{
  "model": "image classifier",
  "crop_scale_min": 1,
  "horizontal_flip": true,
  "color_jitter": 0.1,
  "parallel_block": false,
  "depths": [3, 3, 3],
  "widths": [80, 160, 320],
  "loss": "cross_entropy",
  "warmup_steps": 380,
  "weight_decay": 0.3
}
Rows from block 6, named by matrix and row number. Each number is 50 + 15 x the weight over the matrix's rms, rounded and kept within 0 to 99. All counts start at 0.
# pw2: token mixer project (model.blocks.6.mixer.pw2.weight, 320x640), inputs 460-551
pw2.52:43 75 55 63 39 55 40 22 58 44 99 26 66 58 49 28 56 55 35 54 46 75 64 60 44 68 38 69 70 44 31 58 32 40 56 47 66 47 44 63 66 46 66 37 51 05 38 28 60 41 52 70 68 22 16 73 65 58 50 64 53 39 54 62 59 61 69 41 39 38 27 76 73 41 58 04 43 13 59 82 30 54 32 51 59 37 30 27 53 20 47 55
pw2.53:32 60 58 68 59 54 53 44 54 40 48 60 57 61 39 40 68 47 64 48 54 26 64 43 41 50 58 49 37 46 65 37 60 34 53 39 50 59 38 56 69 50 45 70 84 48 64 39 62 68 54 44 51 30 33 85 43 48 56 66 58 35 59 35 36 79 67 62 46 64 65 57 15 43 42 08 43 73 61 43 44 67 49 54 38 52 25 37 48 85 74 73
pw2.54:55 36 41 33 76 38 47 43 50 70 53 85 20 56 58 28 40 60 36 53 75 60 45 31 60 24 56 67 17 71 51 26 36 59 56 47 28 72 66 53 22 56 23 75 33 77 46 73 58 29 34 23 65 57 82 40 36 47 31 47 58 54 29 82 51 44 35 56 32 36 70 36 28 56 35 49 69 56 30 67 70 61 25 54 76 30 34 61 66 61 52 57
pw2.55:51 27 38 57 68 59 73 53 80 54 35 66 69 64 46 38 71 44 73 52 60 60 51 55 52 62 44 38 48 54 87 38 59 53 46 35 46 51 55 49 24 54 63 29 30 53 35 69 33 29 57 87 44 66 42 07 39 42 58 40 60 55 47 70 11 41 23 36 71 34 52 12 46 63 50 78 52 73 53 15 23 41 64 38 47 65 56 51 51 61 56 49
pw2.56:78 34 55 66 52 46 56 49 62 49 52 66 62 52 70 64 54 51 35 52 37 58 72 93 69 61 47 69 45 76 53 54 53 44 56 46 48 50 65 50 58 48 72 45 45 41 47 30 52 50 34 32 51 57 51 10 51 36 47 33 49 42 20 66 44 20 40 34 59 40 53 48 44 51 49 48 43 36 52 41 59 41 69 50 57 49 62 71 43 59 36 33
pw2.57:50 72 56 44 47 43 43 40 45 50 60 32 41 50 52 35 66 58 35 47 13 36 43 58 47 56 55 51 25 36 19 42 43 21 51 56 60 72 46 51 69 46 37 54 59 19 32 47 60 50 45 70 62 24 28 71 24 65 26 53 57 44 70 35 57 47 57 43 64 55 24 47 66 49 48 44 58 38 45 70 54 49 31 59 54 54 30 67 37 33 33 55
pw2.58:49 72 62 39 24 39 63 64 61 26 48 13 66 22 50 67 45 55 38 47 58 35 82 52 51 67 46 38 80 69 55 68 58 51 49 77 64 39 50 39 55 48 64 48 70 58 59 57 36 64 65 59 35 70 28 68 82 51 57 32 63 55 48 49 34 74 63 65 37 77 62 58 62 34 63 39 50 55 49 41 37 35 34 58 31 67 73 46 52 45 31 20
pw2.59:41 53 50 48 64 68 86 09 62 51 68 55 56 61 58 56 57 48 36 31 35 37 71 31 46 41 53 46 28 73 39 52 55 32 53 55 39 75 24 69 67 50 77 36 65 52 61 43 45 70 54 63 49 54 52 50 36 48 76 63 68 37 46 76 23 65 43 81 55 41 63 52 40 44 69 43 44 63 73 64 18 69 55 48 36 52 67 50 58 56 64 67
pw2.60:69 33 52 34 58 46 45 44 49 51 71 63 47 52 33 51 42 56 56 37 44 53 42 63 53 41 49 52 39 41 45 54 25 37 48 46 30 40 59 64 29 44 41 27 61 56 49 26 52 31 27 37 47 37 58 26 41 43 55 51 54 66 53 56 79 14 69 36 61 29 38 37 60 55 31 75 38 02 44 56 76 35 74 43 61 43 63 51 40 41 69 45
pw2.61:45 47 58 46 92 63 36 48 43 57 87 63 23 37 50 67 45 40 40 22 67 32 47 42 55 11 44 51 85 37 04 60 83 80 54 42 60 22 45 52 58 51 47 49 63 28 66 38 56 22 31 49 43 46 50 92 49 38 61 30 50 65 54 52 71 18 66 27 61 30 29 49 46 49 27 43 28 37 47 82 61 43 37 52 39 64 54 57 41 57 81 50
pw2.62:52 54 56 29 18 44 54 51 58 38 39 51 51 17 79 45 54 43 55 58 62 33 92 63 54 70 52 47 59 61 83 44 33 55 57 74 65 43 56 47 46 46 58 49 54 57 37 43 43 53 54 45 62 62 43 54 51 48 41 42 71 38 51 49 06 65 54 57 43 71 82 66 46 40 51 49 61 36 37 37 64 22 36 55 49 70 52 51 57 65 25 32
pw2.63:56 51 54 45 23 70 06 52 32 42 58 57 48 32 76 55 34 32 42 86 53 23 41 41 42 52 46 26 49 55 50 47 44 63 45 63 47 58 48 56 42 44 56 67 71 68 27 45 33 52 55 43 75 71 31 62 23 50 59 62 56 49 67 52 47 30 44 60 59 40 56 38 47 44 45 26 29 44 53 49 62 42 28 48 51 51 73 48 32 63 41 39
pw2.64:62 40 56 51 08 57 70 56 56 39 31 40 43 42 60 55 55 48 50 53 86 67 84 57 56 63 48 47 65 54 99 46 53 69 51 52 65 59 43 55 46 49 66 44 24 48 45 57 43 53 61 57 41 71 48 36 50 50 44 42 36 44 52 44 05 59 31 57 53 65 62 56 66 45 70 78 66 59 62 31 27 45 34 50 50 40 66 51 56 36 40 37
pw2.65:58 57 58 64 51 39 75 59 51 42 74 39 59 52 14 57 36 58 33 52 59 71 58 49 58 52 41 63 52 65 46 70 61 61 47 38 55 48 38 78 52 43 51 40 46 56 45 71 42 56 52 50 35 42 67 47 70 55 44 42 49 72 41 68 79 48 49 43 56 37 23 39 61 50 66 58 26 63 39 71 25 53 76 54 37 45 53 65 44 27 64 49
pw2.66:51 48 59 36 31 27 56 54 58 37 37 61 59 18 91 32 44 42 51 64 40 56 82 70 57 73 44 37 36 70 73 24 21 34 56 79 47 46 77 46 30 57 63 71 41 63 33 43 45 38 48 39 60 59 61 38 46 56 23 42 74 36 46 61 18 58 40 52 59 46 75 47 48 51 43 56 67 32 33 29 60 18 28 60 62 68 45 69 41 59 32 32
pw2.67:32 74 63 65 29 46 64 68 66 38 22 41 77 54 77 30 72 65 66 52 47 41 54 51 46 85 51 58 56 33 42 58 27 26 58 45 62 76 40 47 59 56 74 58 62 57 63 52 43 71 62 70 34 54 39 76 42 45 27 38 46 28 64 45 44 85 55 45 35 59 51 65 39 40 75 07 47 81 40 29 49 66 29 41 18 51 30 56 50 62 26 74
pw2.68:41 59 58 58 51 36 65 55 40 52 83 33 46 58 15 53 17 61 20 36 55 66 57 39 61 36 46 69 66 55 23 64 62 62 42 51 63 65 44 78 57 45 47 46 47 50 67 69 57 62 47 37 42 46 75 46 75 50 50 40 31 70 36 64 97 68 45 46 40 41 38 61 62 46 76 58 39 53 41 79 30 67 50 56 33 33 58 59 50 21 53 52
pw2.69:42 70 54 64 55 42 59 58 53 41 02 42 67 49 60 53 43 16 38 74 52 46 61 48 39 61 48 49 57 55 54 41 62 52 46 57 78 64 36 46 79 59 53 77 55 34 22 58 56 76 68 54 60 59 43 65 63 49 42 42 60 30 46 27 34 77 47 74 56 71 63 54 34 51 60 35 56 83 62 39 25 60 32 62 45 60 34 55 50 70 53 49
pw2.70:58 46 43 32 56 38 56 47 31 55 29 91 66 58 31 49 50 31 56 52 68 61 52 60 36 41 58 41 43 52 71 48 35 46 54 47 31 38 63 41 38 49 35 95 31 76 54 56 54 61 45 46 58 54 67 22 38 43 60 53 60 43 67 55 47 75 58 74 59 68 89 27 34 56 31 77 62 66 70 35 44 55 74 45 65 33 69 41 56 69 72 43
pw2.71:73 39 67 57 41 30 48 85 45 31 24 69 54 38 37 68 34 53 70 42 56 25 45 62 55 39 48 48 37 62 69 42 68 62 46 50 54 69 53 48 41 43 42 63 65 73 63 61 28 49 46 25 23 80 53 33 49 36 48 41 50 56 42 48 47 25 37 46 64 56 58 34 37 51 39 70 24 67 28 36 46 30 76 53 44 50 72 60 39 68 52 34
pw2.72:46 42 28 39 52 39 54 58 27 61 36 80 26 34 53 49 45 64 56 59 44 50 49 36 70 38 53 63 40 76 54 44 50 67 62 51 30 63 65 34 25 53 31 54 29 85 45 75 34 31 44 39 46 84 88 47 49 46 39 43 61 57 52 81 55 42 21 57 13 52 79 18 35 47 43 48 65 72 30 58 74 37 40 40 59 42 42 58 55 54 44 56
pw2.73:35 47 57 85 79 38 53 80 67 48 44 11 46 55 42 42 50 51 59 05 41 56 45 54 57 38 41 45 50 48 54 42 94 64 39 31 53 75 58 51 70 56 57 43 34 46 78 64 39 55 45 59 20 49 57 63 69 63 43 39 36 60 44 34 40 43 21 20 43 36 25 54 67 50 72 62 31 81 41 36 33 54 49 60 42 59 56 40 39 28 50 47
pw2.74:26 70 54 61 49 65 17 32 45 53 92 49 41 41 87 63 28 48 33 54 34 53 39 65 49 46 53 39 50 40 26 50 59 57 51 49 34 25 53 57 38 52 64 41 63 49 41 33 73 47 54 35 73 50 52 71 30 74 40 43 25 45 51 45 64 18 70 29 47 33 46 66 66 44 66 54 63 41 59 82 54 56 24 51 41 66 36 44 47 31 64 58
pw2.75:55 21 45 38 64 31 47 36 41 72 58 89 32 51 64 33 33 52 40 48 50 69 49 53 59 35 50 66 18 70 41 29 25 51 57 48 26 61 72 60 29 47 38 78 39 66 57 58 67 37 33 15 59 54 92 28 33 42 32 59 40 48 27 61 53 57 37 49 47 41 75 44 36 59 43 68 67 29 36 67 73 59 52 57 74 30 41 68 59 56 48 63
pw2.76:42 42 46 78 78 65 37 61 52 55 45 30 39 72 62 35 43 42 57 43 29 50 21 41 35 37 44 32 21 21 44 31 64 46 41 36 40 73 53 67 45 56 57 48 46 57 24 59 41 39 51 71 55 49 49 55 49 63 52 55 46 44 63 38 57 17 31 25 75 17 26 49 70 58 57 59 40 73 43 45 36 53 30 56 47 46 47 59 29 33 44 45
pw2.77:46 22 47 37 65 41 38 43 43 74 43 87 43 59 70 14 44 30 57 47 46 66 36 56 46 45 48 51 14 45 59 20 14 46 46 38 23 52 68 59 35 57 45 84 32 62 40 51 58 32 41 37 73 51 82 37 08 60 32 72 45 37 51 46 43 44 39 47 72 31 56 34 42 77 39 81 65 35 40 47 64 44 38 54 72 38 28 69 42 54 60 76
pw2.78:32 77 65 35 43 56 49 54 67 54 45 43 45 31 70 35 44 70 26 42 53 36 21 64 54 49 45 25 52 58 24 44 56 64 45 63 61 39 62 40 58 53 54 51 40 38 50 61 67 42 62 60 60 54 38 66 29 67 32 42 40 60 64 36 45 54 37 58 75 42 36 23 68 57 63 68 59 48 50 64 49 39 30 49 51 63 60 46 51 28 22 40
pw2.79:63 42 31 67 41 56 21 61 11 39 33 74 57 42 47 81 43 32 74 80 40 32 44 48 42 39 55 37 39 52 58 58 65 45 48 47 32 40 54 30 36 46 55 65 82 83 34 54 25 41 54 21 58 67 59 60 53 41 75 45 49 42 44 56 63 42 64 41 43 53 70 46 29 49 33 45 39 60 52 49 47 64 68 46 56 70 52 44 44 88 53 52
pw2.80:26 78 58 43 60 45 63 48 67 55 38 27 43 38 74 34 47 60 33 35 53 39 50 53 57 46 52 36 50 53 38 52 58 62 47 60 50 48 65 24 72 57 63 64 43 41 62 54 69 46 60 48 56 47 36 72 37 72 28 33 45 54 69 26 28 59 50 58 49 56 37 57 64 54 56 66 70 49 54 53 57 50 38 53 48 69 51 42 52 33 37 50
pw2.81:33 50 47 30 50 68 52 43 55 58 59 21 52 57 37 36 44 48 37 47 65 67 48 43 41 52 49 22 65 40 54 50 43 58 36 52 63 20 41 58 41 55 56 69 50 58 45 71 61 48 56 73 52 64 50 45 59 62 56 51 47 59 59 51 57 75 46 64 69 50 44 45 58 59 66 73 70 61 60 42 08 67 27 63 49 52 81 51 45 42 39 42
pw2.82:39 76 51 63 47 53 64 56 50 40 16 36 64 44 65 56 46 34 30 80 58 51 65 45 45 64 48 48 71 59 50 48 77 55 49 61 76 67 39 39 69 59 54 69 44 38 24 65 53 79 72 60 60 62 38 64 62 48 47 43 56 33 46 34 31 71 45 71 46 77 68 55 50 46 66 31 59 83 61 47 20 62 24 59 44 59 32 53 56 50 41 51
pw2.83:41 54 44 32 36 41 23 75 41 45 31 33 52 43 39 40 39 52 76 48 77 53 38 65 42 70 51 50 70 41 57 45 52 58 51 40 55 36 45 37 40 48 43 63 64 47 46 49 53 43 57 38 43 52 45 61 53 55 52 17 25 52 41 16 60 55 54 23 35 53 37 61 38 49 45 60 42 18 46 40 41 49 23 51 67 58 39 31 44 58 53 41
pw2.84:52 55 67 51 35 47 70 59 66 49 84 35 64 53 31 46 21 60 32 24 66 49 78 38 52 39 48 71 79 68 32 69 54 72 49 67 72 70 38 83 49 41 59 32 59 49 73 65 46 68 51 60 34 68 56 35 80 34 62 40 28 69 36 77 68 69 25 61 39 41 49 70 56 37 87 44 43 36 42 74 39 55 24 51 26 20 79 51 75 33 26 22
pw2.85:47 46 55 73 62 53 54 57 42 52 64 43 51 86 02 59 32 55 42 34 53 53 40 22 54 31 45 57 46 37 24 55 72 55 38 30 49 70 41 75 58 46 53 46 55 43 74 70 56 62 64 54 37 44 67 47 67 54 65 52 28 68 55 58 94 62 40 49 53 29 33 33 56 52 70 58 35 70 54 55 22 73 46 52 42 34 51 60 49 34 68 57
pw2.86:59 53 43 43 40 48 41 36 29 43 44 30 55 30 69 63 54 32 47 73 41 37 93 56 34 55 58 43 47 52 56 57 44 40 53 55 41 34 62 35 52 51 64 63 83 71 31 37 48 62 53 34 61 67 37 76 63 49 65 54 60 32 55 42 43 68 79 67 41 65 64 70 37 39 49 46 61 55 49 56 57 59 46 60 44 64 54 44 38 77 40 42
pw2.87:79 33 46 40 59 53 56 52 49 59 43 49 52 59 32 58 41 42 32 46 52 63 48 68 49 42 45 55 37 59 46 52 46 39 44 54 37 63 67 51 32 44 34 45 46 61 32 49 42 50 34 36 45 51 53 13 67 34 65 47 58 64 41 49 72 32 44 56 74 37 39 45 58 58 28 81 39 24 49 53 50 34 72 53 69 34 85 54 42 48 54 25
pw2.88:42 49 31 54 82 58 50 41 50 54 37 46 43 74 48 28 81 42 69 67 59 72 45 43 36 48 55 40 35 13 84 36 42 31 50 35 40 43 46 33 41 62 44 51 40 45 17 46 49 35 48 67 64 21 36 62 44 70 47 56 70 36 61 22 24 47 76 43 68 62 42 46 51 58 30 67 62 65 59 33 42 59 55 56 62 64 26 47 39 50 71 69
pw2.89:47 35 54 39 41 27 54 36 54 68 57 74 50 46 76 28 26 58 34 31 48 74 60 62 49 49 49 62 38 61 44 36 15 51 54 62 40 59 61 64 34 51 55 81 37 56 66 52 66 46 42 37 59 64 84 31 39 51 31 55 28 41 33 55 41 75 34 59 49 48 73 61 48 53 68 69 72 23 45 62 66 54 31 61 61 26 49 59 66 44 32 53
pw2.90:66 39 48 48 30 57 40 54 64 32 31 69 71 31 70 58 59 29 68 80 53 39 62 66 49 78 53 39 35 67 94 47 41 44 57 56 55 31 55 48 36 44 68 55 64 64 25 45 30 35 54 43 53 67 36 48 41 55 56 37 68 42 38 64 15 38 45 39 72 41 66 37 42 48 36 50 49 55 47 17 42 21 48 46 62 78 52 60 45 76 31 34
pw2.91:34 69 65 45 34 16 35 51 35 45 53 45 56 31 61 50 22 36 45 57 48 51 54 58 45 42 58 51 49 49 52 55 33 51 53 55 41 42 67 62 60 52 50 80 53 70 58 45 65 63 47 30 58 46 66 69 52 82 31 58 36 34 50 35 70 74 70 60 26 49 61 75 60 38 54 41 60 47 33 53 72 51 54 57 40 52 28 42 43 34 56 62
pw2.92:49 56 53 39 29 55 77 61 63 32 52 29 47 31 53 56 64 45 68 43 86 48 87 60 56 55 52 59 74 58 87 60 69 59 55 54 58 37 46 31 51 49 62 37 56 65 52 48 39 49 40 45 37 46 33 61 61 50 61 41 58 43 36 46 05 54 69 46 37 77 80 71 49 34 42 49 48 53 54 47 37 41 63 50 42 73 54 32 56 55 60 37
pw2.93:56 54 53 48 39 58 54 45 51 46 50 93 56 50 38 43 50 46 44 62 40 64 59 67 44 56 51 49 47 48 64 38 37 34 58 44 37 39 54 55 22 43 33 66 46 49 51 39 64 45 46 40 70 41 52 26 26 37 54 54 61 33 61 66 50 47 66 48 49 67 80 36 35 45 35 60 49 37 65 37 52 52 62 44 55 29 43 49 47 68 74 63
pw2.94:35 53 61 42 54 48 67 54 81 57 62 01 57 55 43 39 43 46 36 19 92 49 56 43 62 48 45 54 79 60 40 56 62 79 39 59 64 58 45 55 74 55 78 38 30 43 69 70 49 64 54 68 32 51 48 56 72 63 45 37 29 80 36 44 26 65 22 56 51 46 19 57 71 53 78 62 59 58 55 46 38 54 27 53 48 62 72 46 63 18 31 32
pw2.95:67 52 48 78 57 49 74 49 79 52 46 20 37 61 39 28 47 69 47 56 48 77 48 41 36 28 56 46 48 48 67 58 65 36 60 47 45 84 61 51 62 43 70 75 39 71 44 62 42 41 40 48 38 47 43 28 77 44 45 85 72 41 23 68 65 64 48 54 57 47 46 39 50 43 57 31 25 74 38 46 44 58 68 44 17 33 46 43 55 51 02 48
pw2.96:29 76 60 55 42 53 00 44 52 44 91 38 51 37 88 59 35 51 44 66 34 30 35 63 50 52 48 35 52 52 14 55 55 60 50 55 42 33 51 49 49 54 61 51 81 48 40 28 58 57 62 34 68 56 39 88 36 65 44 46 40 48 44 54 82 38 70 34 47 26 33 67 64 40 54 28 40 39 41 69 60 55 32 56 31 69 33 46 31 36 41 53
pw2.97:28 70 67 43 47 32 80 63 65 46 74 14 32 47 31 34 45 66 29 18 30 76 60 58 69 47 42 48 64 43 31 49 80 41 42 61 62 62 52 60 62 53 35 44 08 23 59 62 55 61 41 68 33 23 71 53 59 67 27 36 43 70 62 40 69 52 43 38 44 55 34 45 85 52 74 78 60 39 48 56 25 47 41 63 45 44 52 62 41 01 50 49
pw2.98:26 50 65 50 35 75 20 38 49 47 99 54 54 47 54 47 44 63 49 41 39 42 42 30 56 61 43 49 48 49 08 62 45 67 48 47 46 23 35 70 43 46 58 10 85 39 50 41 37 49 67 59 56 49 39 97 48 58 51 50 41 59 74 59 74 37 50 28 42 29 26 75 73 48 65 16 37 24 43 83 43 53 37 50 45 44 48 35 52 22 64 61
pw2.99:55 37 33 35 43 56 68 47 47 72 58 60 45 49 39 48 40 66 24 44 31 71 45 38 67 57 49 59 64 71 18 58 52 67 55 65 45 62 55 41 51 53 43 29 19 44 61 83 51 35 51 42 47 68 77 20 52 36 53 44 43 68 26 77 68 61 21 55 22 51 54 31 56 55 73 68 67 41 57 65 51 43 55 45 64 45 62 59 83 33 28 54
pw2.100:61 44 35 42 51 64 32 74 61 54 44 42 31 43 40 35 63 69 67 16 52 48 42 52 40 26 50 41 58 37 74 71 63 51 50 30 32 56 41 57 42 48 56 38 45 67 64 53 35 34 45 56 36 54 57 61 52 51 52 39 40 46 62 62 57 37 58 23 42 31 50 23 32 41 58 58 38 58 44 29 77 40 41 42 47 53 73 33 51 64 62 40
pw2.101:62 44 40 24 42 40 33 83 56 52 30 41 62 49 45 43 55 61 73 37 84 51 49 61 43 54 55 42 61 37 73 66 47 59 49 46 29 33 53 42 36 48 51 46 53 70 64 49 36 49 53 55 37 52 58 45 45 48 57 21 34 59 63 51 56 59 60 29 33 45 43 34 36 43 48 63 48 37 48 15 70 47 33 47 66 59 59 33 50 64 59 33
pw2.102:58 45 57 75 62 50 74 63 69 53 70 56 61 94 17 41 34 48 53 29 68 65 51 50 60 41 41 65 57 49 49 45 59 58 44 34 52 77 46 84 50 47 59 32 35 41 65 56 47 46 47 67 34 43 71 13 53 38 52 45 39 63 42 69 64 43 20 34 74 24 33 27 50 54 62 55 30 52 58 52 26 55 49 45 54 31 58 59 53 37 59 49
pw2.103:56 52 64 82 45 21 53 54 48 43 68 56 53 60 39 61 23 52 35 49 54 54 61 57 65 40 53 77 42 70 37 65 46 63 55 51 52 57 60 80 60 42 69 44 55 41 66 33 60 63 39 11 40 34 75 28 53 55 28 39 28 53 14 67 82 44 44 38 38 29 40 67 57 40 61 37 38 40 41 72 58 68 77 48 46 39 39 56 51 35 51 50
pw2.104:56 75 66 17 09 53 44 27 60 47 80 30 48 31 58 39 49 70 10 53 47 66 65 53 53 67 33 38 62 62 20 42 28 47 43 70 63 62 42 70 45 53 49 62 31 38 43 59 62 55 55 77 59 56 42 50 41 45 33 60 53 50 65 55 52 59 46 77 57 52 34 43 85 54 70 59 56 31 50 80 31 32 26 57 45 21 72 66 46 06 24 35
pw2.105:33 54 53 38 40 43 42 47 32 64 31 55 61 37 77 43 28 49 34 55 39 58 38 42 39 47 55 26 37 48 46 54 33 61 49 65 25 38 75 44 47 59 53 71 39 73 37 66 49 61 67 44 65 74 65 69 32 66 33 51 47 51 72 37 61 63 44 66 24 40 61 50 63 53 63 75 84 62 43 59 74 35 32 45 44 65 35 54 49 34 29 61
pw2.106:56 43 55 66 51 57 45 56 61 63 56 56 61 62 73 54 37 53 41 33 60 52 57 66 60 45 52 64 50 62 36 53 63 76 57 45 49 69 52 63 62 52 81 36 37 27 58 43 58 46 43 45 50 72 68 26 46 43 41 46 30 39 36 77 51 33 18 45 62 26 41 36 42 43 71 48 50 44 60 63 47 43 37 50 60 40 57 64 61 55 35 41
pw2.107:52 50 49 52 37 56 18 40 26 52 47 70 41 32 81 73 30 45 45 88 42 50 36 57 44 52 53 23 56 54 47 64 48 52 43 56 40 05 61 36 34 52 53 82 79 76 38 43 55 59 47 02 62 54 55 62 25 53 43 52 30 51 43 38 81 58 71 46 44 45 55 57 43 51 44 57 44 54 49 59 74 73 71 50 38 76 46 31 32 68 54 61
pw2.108:57 50 60 41 33 53 72 21 53 52 35 47 31 51 47 79 54 55 29 65 24 59 66 39 58 46 48 36 48 64 71 43 70 24 44 61 63 99 33 78 47 59 32 46 37 49 36 47 52 60 53 50 70 53 48 27 33 57 47 75 62 43 29 37 26 14 52 86 51 66 73 27 59 58 79 67 43 63 73 51 36 26 50 54 39 29 43 79 54 34 43 67
pw2.109:41 53 46 27 31 44 27 69 48 46 34 35 53 45 42 36 41 57 75 44 79 57 40 61 39 68 50 47 70 48 57 51 50 54 52 44 49 45 43 45 35 48 49 58 61 52 50 49 50 45 56 37 40 55 52 60 49 56 54 15 23 50 37 17 58 61 57 28 32 52 38 65 34 46 55 63 44 14 47 42 35 54 22 49 66 58 42 26 47 62 54 43
pw2.110:57 56 54 17 47 29 70 37 36 54 35 99 43 37 58 52 49 42 37 66 63 62 57 60 55 51 56 56 57 59 65 49 18 37 58 65 40 44 62 48 33 55 29 83 29 71 53 39 69 59 34 19 71 44 71 30 10 45 33 42 57 49 46 46 31 66 72 65 42 75 98 32 35 53 35 73 68 52 58 38 70 50 59 47 66 49 40 64 63 63 78 77
pw2.111:60 52 58 54 44 41 46 45 40 42 37 67 58 52 37 33 54 43 73 50 55 65 63 48 32 52 50 54 33 18 90 46 19 19 51 49 54 55 33 76 30 44 34 75 59 48 42 35 55 35 41 52 63 44 25 42 32 42 56 66 70 35 82 47 51 37 73 57 70 55 57 57 43 48 34 40 47 39 51 55 41 39 53 54 54 16 49 50 40 69 66 53
pw2.112:63 52 32 69 63 77 44 46 43 49 83 46 44 78 20 63 56 50 60 56 57 55 39 41 54 53 57 73 63 38 37 61 71 56 48 36 71 46 27 46 68 46 56 06 58 16 35 44 59 37 40 45 60 21 36 36 65 47 65 43 30 52 25 59 67 32 57 27 62 48 32 60 49 50 52 39 34 36 77 77 31 70 65 52 59 59 57 37 68 47 57 51
pw2.113:66 56 55 39 33 53 34 49 50 48 58 34 67 36 64 79 28 48 22 60 58 29 52 67 59 58 46 46 71 94 11 60 59 77 49 60 61 37 55 49 70 47 82 51 61 55 59 56 58 67 59 39 46 80 63 43 71 41 60 43 35 57 22 79 67 53 32 69 46 36 51 56 54 46 66 39 45 54 56 56 56 52 33 47 51 54 82 53 57 49 15 21
pw2.114:49 48 49 60 44 53 37 71 48 50 50 23 44 43 47 66 49 68 52 56 41 34 38 45 60 50 43 48 56 66 28 59 80 57 45 54 56 57 58 35 69 51 41 16 63 40 61 51 32 55 53 45 27 50 36 62 76 38 52 52 40 66 28 43 68 41 48 37 24 55 29 48 57 51 47 28 28 40 31 63 58 38 52 48 42 73 37 43 53 39 27 45
pw2.115:60 60 68 49 57 29 72 69 55 49 54 37 54 43 57 42 31 51 35 47 58 56 59 66 42 31 65 30 34 44 55 49 45 47 67 59 13 47 85 61 45 41 50 78 64 85 27 58 35 46 66 40 52 52 50 59 70 58 54 31 84 34 53 62 48 59 49 60 43 40 57 45 41 46 31 64 67 44 27 51 55 20 42 37 41 54 49 77 46 60 41 28
pw2.116:65 57 72 33 06 45 46 44 52 32 50 58 60 27 56 63 48 64 48 68 69 42 74 63 50 77 43 53 57 62 64 55 21 35 50 72 65 38 48 61 30 40 42 69 69 65 39 35 45 58 51 45 55 62 19 58 41 31 51 59 66 48 57 50 38 43 68 72 63 63 71 53 49 41 37 28 29 32 38 61 35 27 41 56 38 35 60 54 38 57 42 36
pw2.117:48 58 66 71 68 40 59 54 70 41 65 18 55 72 45 28 58 38 52 45 61 47 53 54 31 41 57 64 40 28 60 50 44 30 54 33 69 59 45 69 80 47 60 64 76 25 46 28 63 58 42 54 52 00 26 69 65 68 50 61 56 34 48 30 63 47 83 40 60 39 25 99 49 43 36 17 38 31 47 46 56 61 55 57 36 47 17 34 38 50 51 61
pw2.118:34 54 47 50 68 71 47 60 59 54 48 39 51 75 27 35 72 44 74 44 64 39 23 22 39 48 51 34 41 21 66 37 60 52 46 41 55 61 28 57 49 56 30 40 43 44 45 51 40 41 63 87 49 36 32 64 46 56 63 72 64 56 76 40 48 44 53 47 66 52 35 34 54 55 38 43 39 65 51 34 24 46 43 53 48 43 42 46 46 43 67 57
pw2.119:66 32 52 50 32 31 31 41 30 56 22 75 55 31 95 44 42 53 44 64 22 65 57 90 53 65 43 44 33 67 57 39 26 35 47 57 31 33 80 46 31 56 64 87 50 62 49 43 56 50 34 10 53 63 68 27 22 50 22 56 28 30 33 43 56 59 47 43 61 39 66 40 49 59 53 81 48 40 40 39 72 49 68 56 61 52 43 59 29 61 53 62
pw2.120:56 45 64 49 39 37 39 34 51 50 80 12 61 43 33 30 35 44 40 51 25 73 49 80 43 61 42 57 48 47 40 47 32 18 51 52 58 47 62 70 57 39 53 44 68 21 45 31 72 48 41 36 54 10 30 35 66 45 53 80 33 48 29 32 71 66 69 36 63 37 29 91 84 51 37 47 43 00 41 53 46 42 63 49 65 41 34 33 41 15 58 47
pw2.121:46 40 25 35 67 76 48 18 42 61 55 61 23 75 51 44 52 35 38 64 30 78 33 35 46 44 49 39 41 27 49 34 55 35 43 50 48 64 43 62 27 62 46 37 15 54 09 56 55 24 46 61 79 33 63 27 32 64 60 56 57 48 47 53 47 28 47 41 67 37 58 43 61 61 55 83 73 55 79 57 24 52 34 52 65 43 47 62 65 38 57 68
pw2.122:48 42 41 59 57 62 52 59 57 50 53 15 42 56 53 57 65 68 58 49 50 41 41 34 54 58 41 44 57 46 37 60 69 53 43 53 62 58 44 33 57 51 58 16 55 37 50 52 27 47 56 73 29 53 23 58 70 41 55 45 59 66 53 44 48 33 45 38 49 47 17 44 68 57 50 39 33 42 39 57 34 39 44 46 48 68 54 53 49 36 24 40
pw2.123:36 36 62 62 68 66 17 54 42 69 45 55 65 48 66 56 51 73 65 62 70 67 10 59 42 58 56 59 39 29 53 45 23 52 54 51 53 25 41 43 47 49 18 62 52 43 59 60 49 50 59 51 42 68 25 59 63 38 41 64 28 57 64 24 51 48 55 71 55 62 45 60 46 63 47 27 34 46 36 52 76 40 39 58 49 43 56 31 59 60 14 37
pw2.124:46 52 52 33 70 33 34 61 33 48 41 60 49 27 46 61 48 24 66 20 44 28 55 74 58 38 49 40 91 35 30 56 62 59 48 35 61 06 54 31 63 52 48 60 69 25 80 25 66 35 43 39 33 44 56 65 41 42 57 31 31 62 48 32 40 62 63 33 64 43 41 33 29 56 30 71 40 23 61 45 58 39 52 50 55 75 56 54 44 75 87 42
pw2.125:61 42 34 54 62 63 25 30 40 51 35 40 57 64 74 51 73 45 63 80 40 68 59 59 30 63 57 37 21 33 79 51 39 24 56 38 39 14 58 27 48 56 62 66 68 66 22 29 49 48 49 43 56 45 33 59 40 68 60 69 62 26 52 29 44 48 89 55 73 52 46 67 40 49 36 53 64 67 59 37 29 70 57 63 52 65 43 41 23 74 63 58
pw2.126:44 41 52 64 63 69 31 69 64 51 46 70 53 69 27 30 65 53 70 40 35 40 32 64 44 50 44 46 38 38 55 27 65 43 51 33 46 59 46 59 49 48 35 60 45 34 62 51 56 41 52 59 57 45 46 34 43 37 62 57 68 36 59 60 61 35 44 38 67 50 54 36 32 47 40 50 38 48 62 22 32 46 54 54 51 22 46 57 43 70 69 55